A small image classifier, trained from scratch.
Training: muon at rate 0.0075, 11400 steps, batches of 512, held-out accuracy 76%.
Rows from block 5 of a small image classifier, named by matrix and row number. Rows with one number belong to one neuron. Each number is 128 + 24 x the weight over its row's rms, rounded and kept within 0 to 255. All counts start at 0. Numbers have three digits each. After the name is the row's rms in percent of the matrix's.
After each neuron's rows are labels from the 100 images, of 14848, where the neuron reaches its largest size: "responds to" is what is common among them. Only what is clearly more common there than usual is listed. The data: photos of plants, animals and fungi (iNaturalist). In brackets: how many of the 100.
# gate: MLP gate (model.blocks.5.mlp.gate.weight, 672x256), inputs 52-103
# fc1: MLP up (model.blocks.5.mlp.fc1.weight, 672x256), inputs 52-103
# fc2: MLP down (model.blocks.5.mlp.fc2.weight, 256x672, transposed), outputs 52-103

gate.161 020:173115082127120106094136134109124108105123150124168096126123108090138151155106149154137122123102125130128161125172086091137121138151092165148124096142105114
fc1.161 019:148133133108091137182106117125125130096126139121163109139170173163145103112112147126094152133150104128110103088077136128172105140150112122099102137130131140
fc2.161 021:108124080144167135114047077139151072112143127140116127169184148133174095159060147156136102168143099128119131100121092140156135145119126133152112079117133097
responds to: phylum Chordata (92); class Aves (87); order Charadriiformes (30)

gate.511 120:152096150116170100131117156089139144135175155095152114148113105144146095124125139095125130069112135098097132130089124114127096140171173186123103149133135126
fc1.511 130:115093108142118123131138117107099148076120126139087153096105144138127139097100128112181139110118164115178126099143109132106083136163120122150104126132148115
fc2.511 129:097157124142124137099155103126137131159134143141127090109130130115159147109064113122116161117141123121128150069113107135125121114081114117119109122128181095
responds to: phylum Tracheophyta (25); kingdom Plantae (25)

gate.91 134:168124102075144086131124112132118130133140094144139144127126118114168139121146123139083195146131178098123129122140122142128129129132156115134132138133090121
fc1.91 123:149150131151138147128127142146118143148170129136101130127146167133149074088109150127129140124122168104165113143146115136138111112131146119120157114148112112
fc2.91 125:163125146152130087117179125158137070145145167158102135114157134146113117129142081145133143112165146139137131161076141142149121135155137116128147121127152136
responds to: phylum Tracheophyta (29); kingdom Plantae (29); class Magnoliopsida (26)

gate.575 086:101102141108133124108095116118094143168125132121150152132146133160156118122122156143148134140147137113077157144128115127114105133164176184122133113138154130
fc1.575 087:135110152117127153103172127165117112134126103100128096113068121133112138116117151098121123110137158160158156096153154141079124115100108109130162130157118126
fc2.575 082:130152095142158124136132119110156139166168096154114121099099108100117164146127145114132155138125113101093120167134110114140112152082166122109106108174099143
responds to: phylum Chordata (93); class Aves (92); order Accipitriformes (31); family: Accipitridae (28)

gate.338 125:120096174138194124121140113104103077119162100149171170152161109082152159122157123113140125150123145196122155145152086123141134110106141095116106206100097124
fc1.338 123:153097084135135099104172107114139127157109115146094165115134091132134146115073084123110137116123113110111120140160113130126141167094087155146143109118106105
fc2.338 119:137087135125125126125153088127098139119138127126119091102143155155142126109097166139137166127168132147113108096123106093110126144137114164112124152114094157
responds to: phylum Chordata (97); class Aves (94)

gate.645 117:155104140143114132098121109083124099109112117104141130130169148139141126139162129094119118115151124135148146148125146059125133153147115099128111135095105155
fc1.645 118:118105129153120123191108177120090161156153116117140128115152097180122118077147159121117147092116095084115116131165113095137094124157131117144133132116137164
fc2.645 119:146112119159144121129121145137148126124114133155163126189146138138111148164137086155127103103131142123124158163145163094125167142153110152089136122185140132
responds to: order Passeriformes (61)

gate.127 015:125072090090091151121112135103121120117149104162107142152107135141094121161101125071105143159133144119115112122152110140155140131140149097179140131126127109
fc1.127 015:100177142139150155150126107101128122158110150061133146141124101132160128126109092124144151144137104158108109149121111093126129151086121143132116094094117129
fc2.127 015:146140143129114131130114149101102132156180165123156106154143128112126129144098107159154195146137186123109080133144132122162102116107125157157133077129105106
responds to: phylum Arthropoda (74); class Insecta (73); order Lepidoptera (32)

gate.144 122:126118107144125124173135138112132138124126146113117116127091128132141114153155106098131151127113133117101150129182155147108149140092088122150104126122106145
fc1.144 128:121146102142131157132119129110131115129092124115151119135157133150122160099145150166141133115079142140115115152096120122110122100171100144159120135144088151
fc2.144 125:132132121140088136104110118111152131137135151165162140089107103117135130097093102094128119092143142126154113124131121111132123132110142125095069118153159136
responds to: kingdom Plantae (41); phylum Tracheophyta (41); class Magnoliopsida (35)

gate.654 031:096164139121120154130118094140149103129162141155107137208103144133126117151136103133116119135132148117123139096139107118101148128165095135111105135117134107
fc1.654 029:108105106131139112157139161100174174119126156145134141138162139128110107115136168099116121137100087105163161103133131141096121130109071112133117128123120135
fc2.654 031:116116094133148139140136078162130134117153127119095145149142122109119134132093108100129138141100132125113152189144117123141172151150103135126142095125110102
responds to: class Magnoliopsida (29); phylum Tracheophyta (29); kingdom Plantae (29)

gate.582 030:094142122143130128106149147128084092089114114159117162142091138090114123122163145125105126142123129123150148111161165165159142177122164128085133131148095129
fc1.582 027:143085124136128108149160117128163127112138133135073112106110152168125107112154119124111120115087123106154116125134130112121098107140134158146118118132122102
fc2.582 031:129094150132081161139138150164163097087129140101112133121150120114124129130127127168118108139115128135094152120097151123130157166115133110132119139129135127
responds to: kingdom Plantae (37); phylum Tracheophyta (37); class Magnoliopsida (31)

gate.368 100:113135131130133103093112134112121162154138099145132113104127108141125157199134128140118124119151167150061101126141128134116111177129172085141116120121141098
fc1.368 103:102104146191144157102137092129110103118087110157124156132147151135163107066135106146125140132139083121160109118100122114150128088109140116099138103104141142
fc2.368 096:122114104120094149146110136058049102137075165101112148119125131149133120113134114108145118119105097104100172156123102118112137137138089139127136132150124112
responds to: kingdom Plantae (37); phylum Tracheophyta (37); class Magnoliopsida (29)

gate.116 104:107114122151160117125114095164113165141147133107131111109174131096131149129127174163125144105117141083126109087154124135144141139135148127128167154129117119
fc1.116 103:163152156149126140138156106133147154095104127114069155129106129095088103116132110119177088153105101179134158106124155129153141149124132182114069144143141154
fc2.116 105:138130118125140092152162180122181103189135134131135155119098131136112096120122113113116133150119109138146131151108128118137147119120139143097122119167143115
responds to: phylum Arthropoda (60); class Insecta (59); order Lepidoptera (32)

gate.569 110:178098099113089126091182127130159102149132126106137109115119095129101125102125113137098111130149145121176136104157136124126155174111086106159132180126161162
fc1.569 116:116141115148129155131149157128166084138123090113122140110111095132140117115077085128108123102127145149154117065122138099084163147113121134127090142151147119
fc2.569 113:116159158102137181093128126144135125142093168106148125140069156129126106158148096093153179136090130151105135108097156161144131125142126125131128116130122144
responds to: phylum Arthropoda (64); class Insecta (61)

gate.4 123:150107143109177110119130158102115135134140140098129090146142096110160140139089127128130164152127116124180144103107134137152145121112173099113108135100122119
fc1.4 124:117131130125082113087134106128116115149090144105143097161105114128158092151145143141131102141112160115148119124128106129115147157104146148141094115120129105
fc2.4 127:117107114154177116096138126148144150108123130067133176174100137130125119137109128121136116117151108115152161136093115113167129131088112140128151102122147149
responds to: class Insecta (74); phylum Arthropoda (74)

gate.312 134:099146108093088173126085140112149103142147098126122166100113117111127170117139134117163142130118153134130098165129183119128088083077099116143159074135164110
fc1.312 134:075120125132106129113126130146092106120110095118155128070144144090159124123167130100099147137113192129107083143182127115136129151104109137160138159111125105
fc2.312 140:141121116159096109102121125115136098097116110141146099138116142137130154124111137137136141141137162167118107129126148117138088101194098132137160106138131135
responds to: class Aves (97); phylum Chordata (97)

gate.506 127:142114161132120096111099104169086135084131128129108120179121162139157126103165146121137104130144132105103089155150171132160122126122093154136128083118152098
fc1.506 120:107139164155154105139088164109100152117132132143124149093122139150136148132118132090109121161104109154113174164139127118140133067112116127146105136148093138
fc2.506 119:154180101162108141126133121132160110139120128097110127110130095107166142143132126124112106106121148124169126096143126108099138121126127113147149117131112153
responds to: order Passeriformes (55)

gate.280 122:110125144107147103116167126130135147140107107098120116135092152118123132117135143095166131105147119122117089129148097162139129115145137099150137162120136115
fc1.280 116:121161121101146141137133110120115123105106133102082145139128125143124165092118152130158101115149103133120112103150101129147101070184117102147141141201110125
fc2.280 113:125151100118120143168114150173146139118118098149129141135134127098124147149126108121121115132118116119129165114144145119160124158120126129066092101172165087
responds to: kingdom Plantae (53); phylum Tracheophyta (53); class Magnoliopsida (45)

gate.149 115:118194115146154179134113087128091142129160116117099098125091120124094100114135123113134135119135113132093129140107148118111102119101105115137133109130121137
fc1.149 111:159128101168161167115139111164107107122163147107146085079132155146121117098138129106123117093104136104118092193126097135114153116126160117127108149107100129
fc2.149 107:133124083094109109122154145159137153083155147117134095155198121143121094143126112125150114155142128199103143123139159138161104153093125103131146107128081147
responds to: phylum Arthropoda (60); class Insecta (59); order Lepidoptera (34)

gate.481 102:117149121089147087105141107104086136145165158114154144188166103151126145166080119104138132120141074124118159085112124109143126098116164151166139149104134119
fc1.481 109:135110124124133155149128103161123127094082126167067139094142150102113131154121118154160113129087099132123112110170158181090153150162105152108112140155127134
fc2.481 099:143122117112132127122119101138195154145167131111159073098136078145137101130112118095122121125124119134147121098118079115129113177128174158111145155121128092
responds to: class Aves (88)

gate.520 142:107154139185070110118171106104098085104144163142138149105144155121143154103130132091132108100153140144151132118099106069136145093121139099131135125131132109
fc1.520 136:119108103066092177148131135167145130140126154119056102168150124163149113094104143184115117167116140117150121135136109157104099178115130107109118129094143143
fc2.520 123:111138143159124097151143138139138173130123115129111168128131121192118107095129081118150102125175097129109112119121122110119124131163095158132151134098144108
responds to: order Passeriformes (54)

gate.103 031:156123148133134150099128145122094113089171144140154118119147191136118130169110141111143159137129129142107150129115113096156138157108136106146163158115135108
fc1.103 034:097100105117121091121109115097139160100138088073131104154119164111108118146117123164186094086170157069122130202131113067122119105101127119126141117121122130
fc2.103 035:128158128105128132126167127102162137124115071130127113136146168148141134157129093128132117138128124125081138106168170139161162142146095117142120159115145110
responds to: phylum Chordata (93); class Aves (84)

gate.244 018:142169175137105093131151121148113080152133102112107133102135160138114150154137134075121129149115109105133119171108122129152159150135136118171165088111155148
fc1.244 018:113093127134177115119152175131157125094104141097104136144140123142138080155108149135148163134154143120167148147108132147147143145118157084114129126149125118
fc2.244 018:075155117098162091146151125144171129091140120079101139179096117113106132136106116122111153169104132098114116142109150086122141121127154086131136143127170115
responds to: class Insecta (63); phylum Arthropoda (63)

gate.653 130:152127134093147151144145104162113111082160148173193131121103118143112156119146141088137162125138130103165141115116116098150136179119101140138118138104131138
fc1.653 129:087073153158126125105136123148145153172129107091165127144147161076115128138137057114116100125107146144162149128162133105083118117108120101128125133137113109
fc2.653 123:138112108151151129146096125132119086134074123096106164147137140142144148034127119101137132104119122100174123098124161156099127126115166144107111113134150170
responds to: phylum Arthropoda (66); class Insecta (63)

gate.167 146:168178163123111113131175130118132135152097132147121117128136117151104116127143150134143103141150117115152148086036138144139144130089163137097069118141134116
fc1.167 142:131116148124147132153117118130180126146182163153142140157123113148119132092144148151063105098158178151136095086105130142137121133102110113106145115120165120
fc2.167 134:107113128095118161123134108135128113128140132109148111094106134138172102101140147123112147099116131104123197144085104150188140110134118150118149112112150122
responds to: phylum Arthropoda (66); class Insecta (65); order Lepidoptera (31)

gate.217 013:111153154139108097144110115117151137144121172102118158127148100152152125141115098125090152140159108123112177136153107105127105128129122122188123125114101137
fc1.217 013:120128145147124141186121128141145119129109094102103069105135122148137104106158098119060144140145099135103166124131163147113120140095138142148153137111160118
fc2.217 012:104104135145110135161122114123174178118114106108119072098102117105132132154150147162123142124125170161100127126139138112141127145103073151142126132161149145
responds to: class Insecta (74); phylum Arthropoda (74)

gate.484 076:086118112128113131107098128176124082138131130094145161157164183173174122149135131140146133105133166103168139154116154152101121134143134152109117083148176116
fc1.484 078:166121127155155098108146119117122139091119161126160116134127118152104132097060157060135127160112141180117117130142123065134133171131111122123119110118149152
fc2.484 083:134149118081124115100118080113096132132113157161110125154117152104104190101087130084135176105108099127104106141129145138136110141097059126138135133116147135
responds to: class Insecta (65); phylum Arthropoda (65); order Lepidoptera (32)

gate.529 018:120146109147065122129106099114115109124144114133130166170149129082177144140110149119127121095120153075191113110139127133115107135164120110101101172100134111
fc1.529 017:141110094141119123160128099142160159106122077175135108154145123128151124169175128111117146172112159110150099147131175125165103136106130092089101133111113112
fc2.529 017:158107152098160124149129151137103134099135126135131118091100196168141152136151106098116116142126125099114141122158145160112151145109157145113161124158134065
responds to: kingdom Plantae (38); phylum Tracheophyta (38); class Magnoliopsida (33)

gate.496 121:175124116099133105154125102109110134163148139138116120174090125123128111122100145086123124115122110123140119113122113120139115080116109137130128138126140133
fc1.496 115:084126098143139128137130150115141135090147124126103109140166113150114113139117153116112118124109129106110155122105110158126103151146122140098117170137135140
fc2.496 136:151127141152125129128139164138138150109137129152109137077109123094119095111124103160118131137183126089106136157173138126113152152150146107146139132134116130
responds to: phylum Chordata (93); class Aves (87)

gate.642 085:150155133108103101133130125097121111096113135119143145126092103103117172104095114136124191147150129140168135131141115150125136134131142121107110111152100158
fc1.642 086:106131120146162132129134085136144118072152184100154149050101107138099155120151120130125152181119136134147136190145165142152158146128124136104090128142100122
fc2.642 088:145108109154100116124149104173126094123133143182090118093188115145159130142118105120082122157094116142112085147125105117111147106119117147146149136104089133
responds to: phylum Tracheophyta (25); kingdom Plantae (25)

gate.383 099:097132125082117156098091150088095132138130183140184157136126108127145134110109123127139170150156108131144101137145131114164185118126157139170156126125131095
fc1.383 093:119134119119100136138112105145137127124117115112143169188173152108126104103096129128090125157139153110138066157089129094151166116145124157152143135091127143
fc2.383 100:129166118120122113115114120115161116121075137111125132138133141145121158108128102104109142134175154148147157126112134103120135141129168095102157102114188156
responds to: class Insecta (63); phylum Arthropoda (63); order Lepidoptera (33)