python train.py --color_jitter=0.2 --targets=["class"] --norm_position="pre" --fused_qkv=true --init="kaiming_normal" --residual_init="zero_last" --nesterov=true --adamw_lr_other_params=0.0021 --lr_schedule="cosine"
Rows from block 3 of a small image classifier, named by matrix and row number. Rows with one number belong to one neuron. Each number is 128 + 24 x the weight over its row's rms, rounded and kept within 0 to 255. All counts start at 0. Numbers have three digits each.
After each neuron's rows are labels from the 100 images, of 14848, where the neuron reaches its largest size: "strongest on" is what is common among them. Only what is clearly more common there than usual is listed. The data: photos of plants, animals and fungi (iNaturalist). In brackets: how many of the 100.
# gate: MLP gate (model.blocks.3.mlp.gate.weight, 672x256), inputs 86-171
# fc1: MLP up (model.blocks.3.mlp.fc1.weight, 672x256), inputs 86-171
# fc2: MLP down (model.blocks.3.mlp.fc2.weight, 256x672, transposed), outputs 86-171

gate.127:138131138146133124126121129081124157151114174117104126110145121136124120111120144151105110118141139109128122103102116109122156159099177157149101137143081088154160124154099101135163206129111174106141120133122135122104135131149094115127095149148110129105114096
fc1.127:118127086168152081126143106103139168135083139097137112135160138094157122137137146146120145102117086133131128101157112128125148114109187159118105133130102128157144126116114140100146139082166175067136139141095129137091142142153100142131117154134128132112137067
fc2.127:154135132169153090141099134133155151123120127113146091105133096131130107077076127110145151131136114176113122114151080173155074149135127098099114090095105129111094144132133108164185128142139110123086094095123136158080098158141184134150133133126144109142108104
strongest on: phylum Chordata (92); class Aves (87)

gate.535:106098164100115101123117171127159117156126136165111113146143096161111119124112142114110172102135122140149127120098116133127124129127145109122149154123116108121110103090144163129163131092152118134145082143123202126156171129130111116110139174088071128145142092
fc1.535:082096134085121106138140137135155136121099172132076152135104105161092147157089137123129141112151121152129143167099108140126159111147146129085143120120151119146115126127159155149167142137109126155177110146144150153131167109152122166126145125086109108123153084
fc2.535:148160171152152136150139099095108104138133132154085098111152123168122147129129109130074089159100115135108179137136134123098103132104135111135096142134141118152143142112123118118129146122126180100170124089074174132136157159163116127136143157178108131142137100
strongest on: phylum Chordata (96); class Aves (85)

gate.507:117137142149142117081086150111139086109133096178113121150128130122091118139135122146089145136130107132149110115099069101103130133165084122147179144158121084148152116155105104153156140164138126134143109142132130091087124145111121081135177144127102118113131111
fc1.507:152172140110130124109133154147151069086143125152117104155177142123139123138120106163106147140125130100182105106123113145077113114194106139160140138139121131121179126150119121115148157127097099124118089143126129111113141166100160067143142093153123136174157136
fc2.507:117121153142134119103150129133126116076127143080141132113135149122135157145112128095104145174156140155121120136132088130172138124177114179117168115117100121187128093146068130143139106140148111125096127162119111122154082103186134119132125125165141149113160134
strongest on: order Lepidoptera (33)

gate.341:191179115101122121110112146168127116107102138157137128085164137124143119141159171128116118133131106127099073130138162145136111104117124137099191106158115101124108099114110180149145105137134110114146149106141126154154139156125102104108099154115140138151140126
fc1.341:118135118137127146121143114139140098142118124142185118075155116153121081134106137178137128117128163079114125113172155109146083142156145085152142150088140095129136200099117137161165129118121118120116131142143135129182109144127082115149136151142131124157151153
fc2.341:164124111130130151115149137096110106088108132087150144107136121139087082115092152144169101116097107105118118136135161154153118159141138165087157156146152141158160152148117161157139106154131146141149118125119123144139166163134082099186131145152132133145106150
strongest on: phylum Tracheophyta (26); kingdom Plantae (26)

gate.358:127125102110138137101089110154147167139087103082168144102143165145093126114133100118117135118132126152127152125161111094088135070133090180120143079099154139147150168118174093114096137128116076112155146110132165147138102116150159102117127169111115128188127127
fc1.358:094146128109095123129171164139130120127118132168122141134122067081118101159131135072149078109110102116105106174103128150142145158134146117122122114121118124146140101123126127158120185126130121115129113147120134069110152135111130164118113119123140059144191132
fc2.358:132092153121136139126144139091109132154102104121142177129159126155124099133153092083157116123080110151104168109147132095161157114144092131131128092099119109133126137151170139153091138137128121077145140148123127120117120169139120108137127129130105095116135196
strongest on: phylum Arthropoda (65); class Insecta (61)

gate.512:166110134106140123084139086115135141105143138119135145109154131126087086096161074118103168103106146144129106156128170132142116112118113113150126126120122104113116163098122105111132146163083110157143134138125096125080083155147123124138113152121119114126113115
fc1.512:124145186116126116125121116110138123134135152154139158151102105133169133142159146161126081154180144094131148104113103163140158118127163131089076132124119145146167130115134130152126127085143086134124143102143161124114191129126107136119152168158135118129148134
fc2.512:076127173113090133102126136092135124093125142109078125139121140154121084095141149083169119104150148103139113127127141185104078091090126167140141124128129126151124083153100117136100163133099129113098124100162112123128152144170133128114142139144137151131137156
strongest on: class Insecta (78); phylum Arthropoda (78); order Lepidoptera (37)

gate.659:124121130088104091067123126124082147133095108144151092132117191158125131149127141134131152131115165098140094151103140104121125173128115146115134134101096103151166109128098114165106125124119125152149170151093140132131112136146147151125100120128126137157166119
fc1.659:134110136185151162157142154124137124095137149113112149141147100103122098089153141094120116108137094155114136143130132134120115101122156084110128146154124129101102167108141151107150098129174162085109111111126144101129125144149136127158123134139111127090100145
fc2.659:112126140117119128134160088155114147178161116176104164126138159132102131130096144133148136123131149082128116100094098129166142111089136131081100126087172103128151073145127095141098153142126146124145148110165161114113152149153115126161104135124128165151125145
strongest on: phylum Tracheophyta (27); kingdom Plantae (27)

gate.618:097140114121159108110111172114135095129108130104132115124135115132096143118136176131170132161104098135115140124151145113172150088143125116090093129149056134137144096132135081121108117158101131117157100122164134176082106142173126081135139124147131133152139123
fc1.618:134124156145156163126144108145104121130112134139126118083117147129162114110111107100126113146114143109154090126129112144066111172110131139157148148124159184167125112106152144157130149125137108126146166137117140118132094127171114168110167117129165121118116107
fc2.618:131152130113174129094112142116146109140169139123153095101131169149094103093117139102172136129119140161134119139102110132133129115106096095101129155095132121112099154151085121120104118154131146147139126156138137133134116147109117113124180098138137174154156104
strongest on: phylum Chordata (97); class Aves (96); order Passeriformes (65)

gate.500:124133120120105112164082101162090111100090116112122169103111121103092166132102084141080174130129100128116120093111143148152119105171098120128162079121144118148122164109133177156122107154125124149130137144115131115174105087179142125145129089130137156135073162
fc1.500:124145181135143141081140150133125132185167101150163102109146134062118096117139144126134128128134110147122076134151100134129087107128094168119116138158138128138160094139133160076126088105107142143131105126123074147139122112133136108092143097136134118156123114
fc2.500:149106142154093135097162141116128125149100115112171114147127126156124137092168114181117128175082136147104067136111148157121112140114119083120096092099116106140112140081069120097135146103157106160092105145137155173155148126149143154165138134147116145117086147
strongest on: phylum Arthropoda (80); class Insecta (79); order Lepidoptera (45)

gate.182:156145102152098132083123161102185145149103145108109167126103110162106118155148145136158156146149126133137163136130117154123119137142135142123138088129121061138126188115120115112117129112156119132108117125134138108143124131129092118120100095103156187139148138
fc1.182:129121159120124158156135140150152117109133117143164112102120135170154129162103149153060130120125106128125120133101112114153125113156134181121155126107155122134133072161153148116166152119095111144109154106130164126133161085119114136109111125128138139147100108
fc2.182:146162134151117140128129109133115143131151158098116131107075188152123084115155129162136144130111130103121115098070134107127147147112125133094160130145122126147165105178130140112099137102152120127147110108165117129153167162098147094127095157125125135102146131
strongest on: order Lepidoptera (32)

gate.136:123150099083108071127117141134109136131166094141134165148148111132119086152176102138154119167101152058145139135160156133138141140079100114116110155092126103089118128094133117152149131120120113114137108128147110116146135136097138124137138128087123144094156129
fc1.136:098129124124162119128147125105131112127132130162181084142116133124143131095151172123153137120115168117124139153171141149110166128094130114108150157169102135176119100119145123112119147135123149144159126137182125152118112094092115146140142133149135075150115147
fc2.136:143123155123123142149140107116118090132122119117112162164116108158130156153137147137113099145145094107139128162141110129123141106163152109122114147154151096151111098102127156138149135136130127128136106174127125150137186109096143122115094117184137134106141140
strongest on: order Lepidoptera (33)

gate.207:089117149096151159110111162101092145175157111153140101187121107114153117120136118116095140111144119135124125124076114173133111187104134151095139114119149118165112101152157153148149152124116139169133112086077188086092157094119124168123122147135152158129148170
fc1.207:108113103089130154100099099132119104144161100107158116152107103150128155111140174103129134129125129127137115141149108139137097158141195140147144119134140139129055121179158134119196125141132161131102111130099159095155092152128119135110139122122102160154133156
fc2.207:123129118102135100107130128130125152128124104139104138145139148148120146132152173135113160131134188135174142129109122103160170089135103134105194181108159110126133092117126128122100106160125116140143128153121144129120115102139144144088136117168140105134166103
strongest on: phylum Tracheophyta (46); kingdom Plantae (46)

gate.267:111152192124140135111118140081186140116096144135160124093149110096142169098126125117108137109142129105078109116113124074096102136141156134132105088167112095102111127134121115099144179151143124125143126133122135097163151123142099118119164108145116133094112116
fc1.267:095149137120145102151083151090165141147130111142180153088178115102127144102143110109081146105107154083101113155142125115090107138145184109156120109142119141127117157108097081095154148152174154148141119136149130079148128125172098120069131091150119082112150115
fc2.267:146147138116136132112131109156118129136102130154135111119122107113143097147118127159185092126125124130164153122147164127175127138145136136071125097110117145078108167125158163098113121142134074161121198147154113105143113140177115111132136134138103151133085126
strongest on: phylum Chordata (93); class Mammalia (37)

gate.180:171163169092113150127155128129094176140177126132113136150129157122120132142162127119128113112110120125093129123104150091155085140139110133121148148148104137129101114125153127177129092126136146125133146154154099062151171113142157126083100115121109126139104069
fc1.180:113116163128137145093129139115110142120096177144157162152097110155117099148111137115115092191107140101167144132158120091152134115142116085154124140169102130155119138170125129107131179097132125135094093173058121120110108153113137135121149103111134161140146081
fc2.180:152101086095115143145163154142101114130142131134155148158119113172165119134104116149140134118142146156097108111171124106166131133109098159121159141110135115127137123160134153144111091127136121118082155137149155141133100123139120154120153161123098117101127157
strongest on: class Insecta (65); phylum Arthropoda (65)

gate.360:132124152094134123111123108093176082152168078102107128128158103187122112141121174087123136082138090115103107125134146142148095157149137112107146150140134140155123124109117151159100152075118110145164118156150107139134103129116121104122163151162160142077114094
fc1.360:119102145156110110130141133143147091177168145107098127134092095158136093097110180094111169088124077143122141109187114138143091120138118155134159118149120162104148090108170145101128141109116109156153075150096093147112122089159136145185139110160136147103114134
fc2.360:131173136142121122123110082140161145089119142156180132128148131154155127135112165135132123087137116123152133096121151161159132146132087144115170122078145100114132074156100162133153106156138095155094138108130112140124132108151130159152125095101162117096115143
strongest on: phylum Chordata (92); class Aves (91)

gate.572:123154117182140129159127138114135125178113123107132123107134099115121093144129124146090092121142163105089131174105176130135129151089142120124145171122115101121122156164117179115156134088098099097131136140108147122103124116168143130108094176185171123128106105
fc1.572:154150132127080136155147110150124139142143125144136167173137123125111151122128109147135146127097112132111143130148134119161113133085116186140115093149111147131163147104118149144151133159129133111118126161133132130112104090149161123135125124134115117131128132
fc2.572:142109120143135097170092145130124165177132088122116120134094117135114105111116143166134159121129121139158126208132098112108145112131102124140118122141132073120094105114124118122078150154122120104166138159113105134171125087172104144131178157139125138138134161
strongest on: order Lepidoptera (35)

gate.367:137135133140110104121139135114140142127135142175119100106093163098182166154152128098106067100115121117128110141122135131116093159130151127119153091082118118113137113135113113094074124154141100169136139137138085104134136079110140084135125138117143124101142141
fc1.367:109126151148127154104147154127111158143139106085127137152119122114119110121106170101107136119133067123148132166114115100132187106156148161115162172082123090138154099112132132112103091108108133129098121133156152123130162152165119138129111151073067097150062128
fc2.367:123150127101080147113159113137132139033144101141105134149149139153094144143135106114124154127178136115168118154164152138136127113106170144189139128111106107116122156160132088133146109174105089156138101096172109156111127115138138137126120124118118139163144122
strongest on: phylum Arthropoda (81); class Insecta (78); order Lepidoptera (42)

gate.364:133167147159111132117122075149139127101150126152143163107136176122140111122171110143142157120156138133162087119108094132151107146144090118156116136104118121118127064139123144135154130153092095118149116104133156118127163133151114152127132152154059140146152100
fc1.364:103110168147099114166125116133090108103167132186137127097134144136115105168130136131159090113107103119150145107132108095137142136110126100150113115108138155153160082140122162136143131128105102102111093109159138156131102122135106125131135128132077113152121097
fc2.364:115126135136125119133114124141141145141116087104142192094151135134144087153123110175134141146137124118199122102149120114148145153116116116120125128171140119160136148128123032131183107157164120131138173114108134143127153123134159109090152129100188115131114164
strongest on: phylum Tracheophyta (25); kingdom Plantae (25)

gate.630:139090122077112109130143123081138084132112102122133142104111142171147122151153100097137109113090157145091127149117119122111088137156120126096105093140148134101105131109145147113150168088124122157181128185146123113080108111177156139175111136123138092127129089
fc1.630:122133110106102105155124122113150116150062077137117127153148147122144119139177121123117123114132136179087118102130128117113092140114141109156117116158161127165112141097100093142137140106138100130147161144131143112093118117158155150163122146117137097126115130
fc2.630:129170132132128124091149112075142099111105150121151144150120123095167096117125082094138129125107145135126125121100124098114157093161164134107150148126120130154132127105069136169092144091106153120130131133120130131154124086118135148122082149122197150094130116
strongest on: phylum Arthropoda (82); class Insecta (81)

gate.35:108115178129152145116184199137125134134121139095126097139143109115108131133148150124146130144144125104122142099089104119105137108142125196122127164104150133139104121128083144118150135143109127152147087114173141118097097141150157141097130133118149121130163104
fc1.35:127102105082160166133124100134099143123098144128132104149090128118179105100112137132131147116087105053093140148139143139130142151117117094094151182151133171150112150132141148157106138126165110116135140136140090162114098153119120143133141129104109146111136129
fc2.35:088130144098121152133138158141076107155160135135146143141131099120150140161102154153140112115135130115136128137184125118138121130127163152121086134102127124117159119085181090156089121108155143119084098093095127102122115121085157117139131133100110107076131108
strongest on: phylum Chordata (93); class Aves (92); order Passeriformes (56)

gate.239:146131114111132111117150126102121072105127160124120101139158147105161108114148129099103128099104078118101112115130191135146120149157136107081100100165134142102127121114130126099104121134099107127179131068131160134157115118144118132139135144115098114147175160
fc1.239:119154125175119129140152152140131143119155112128113163144116103131102127171138118143171087133151121141132164069121124135143154102125157119122146156047122133148138120090106159123146134139149134152114097145150129150131083144088111146117147135107109115104093114
fc2.239:121169127141134151125146128137128182133163126108108118084138132191108113095164119147118140134140099124121137169120157143098121132159130151113130127150130103182113103120126127111149109131123134131117118056142121151135061104100119147165147144149139149118090096
strongest on: phylum Arthropoda (64); class Insecta (62)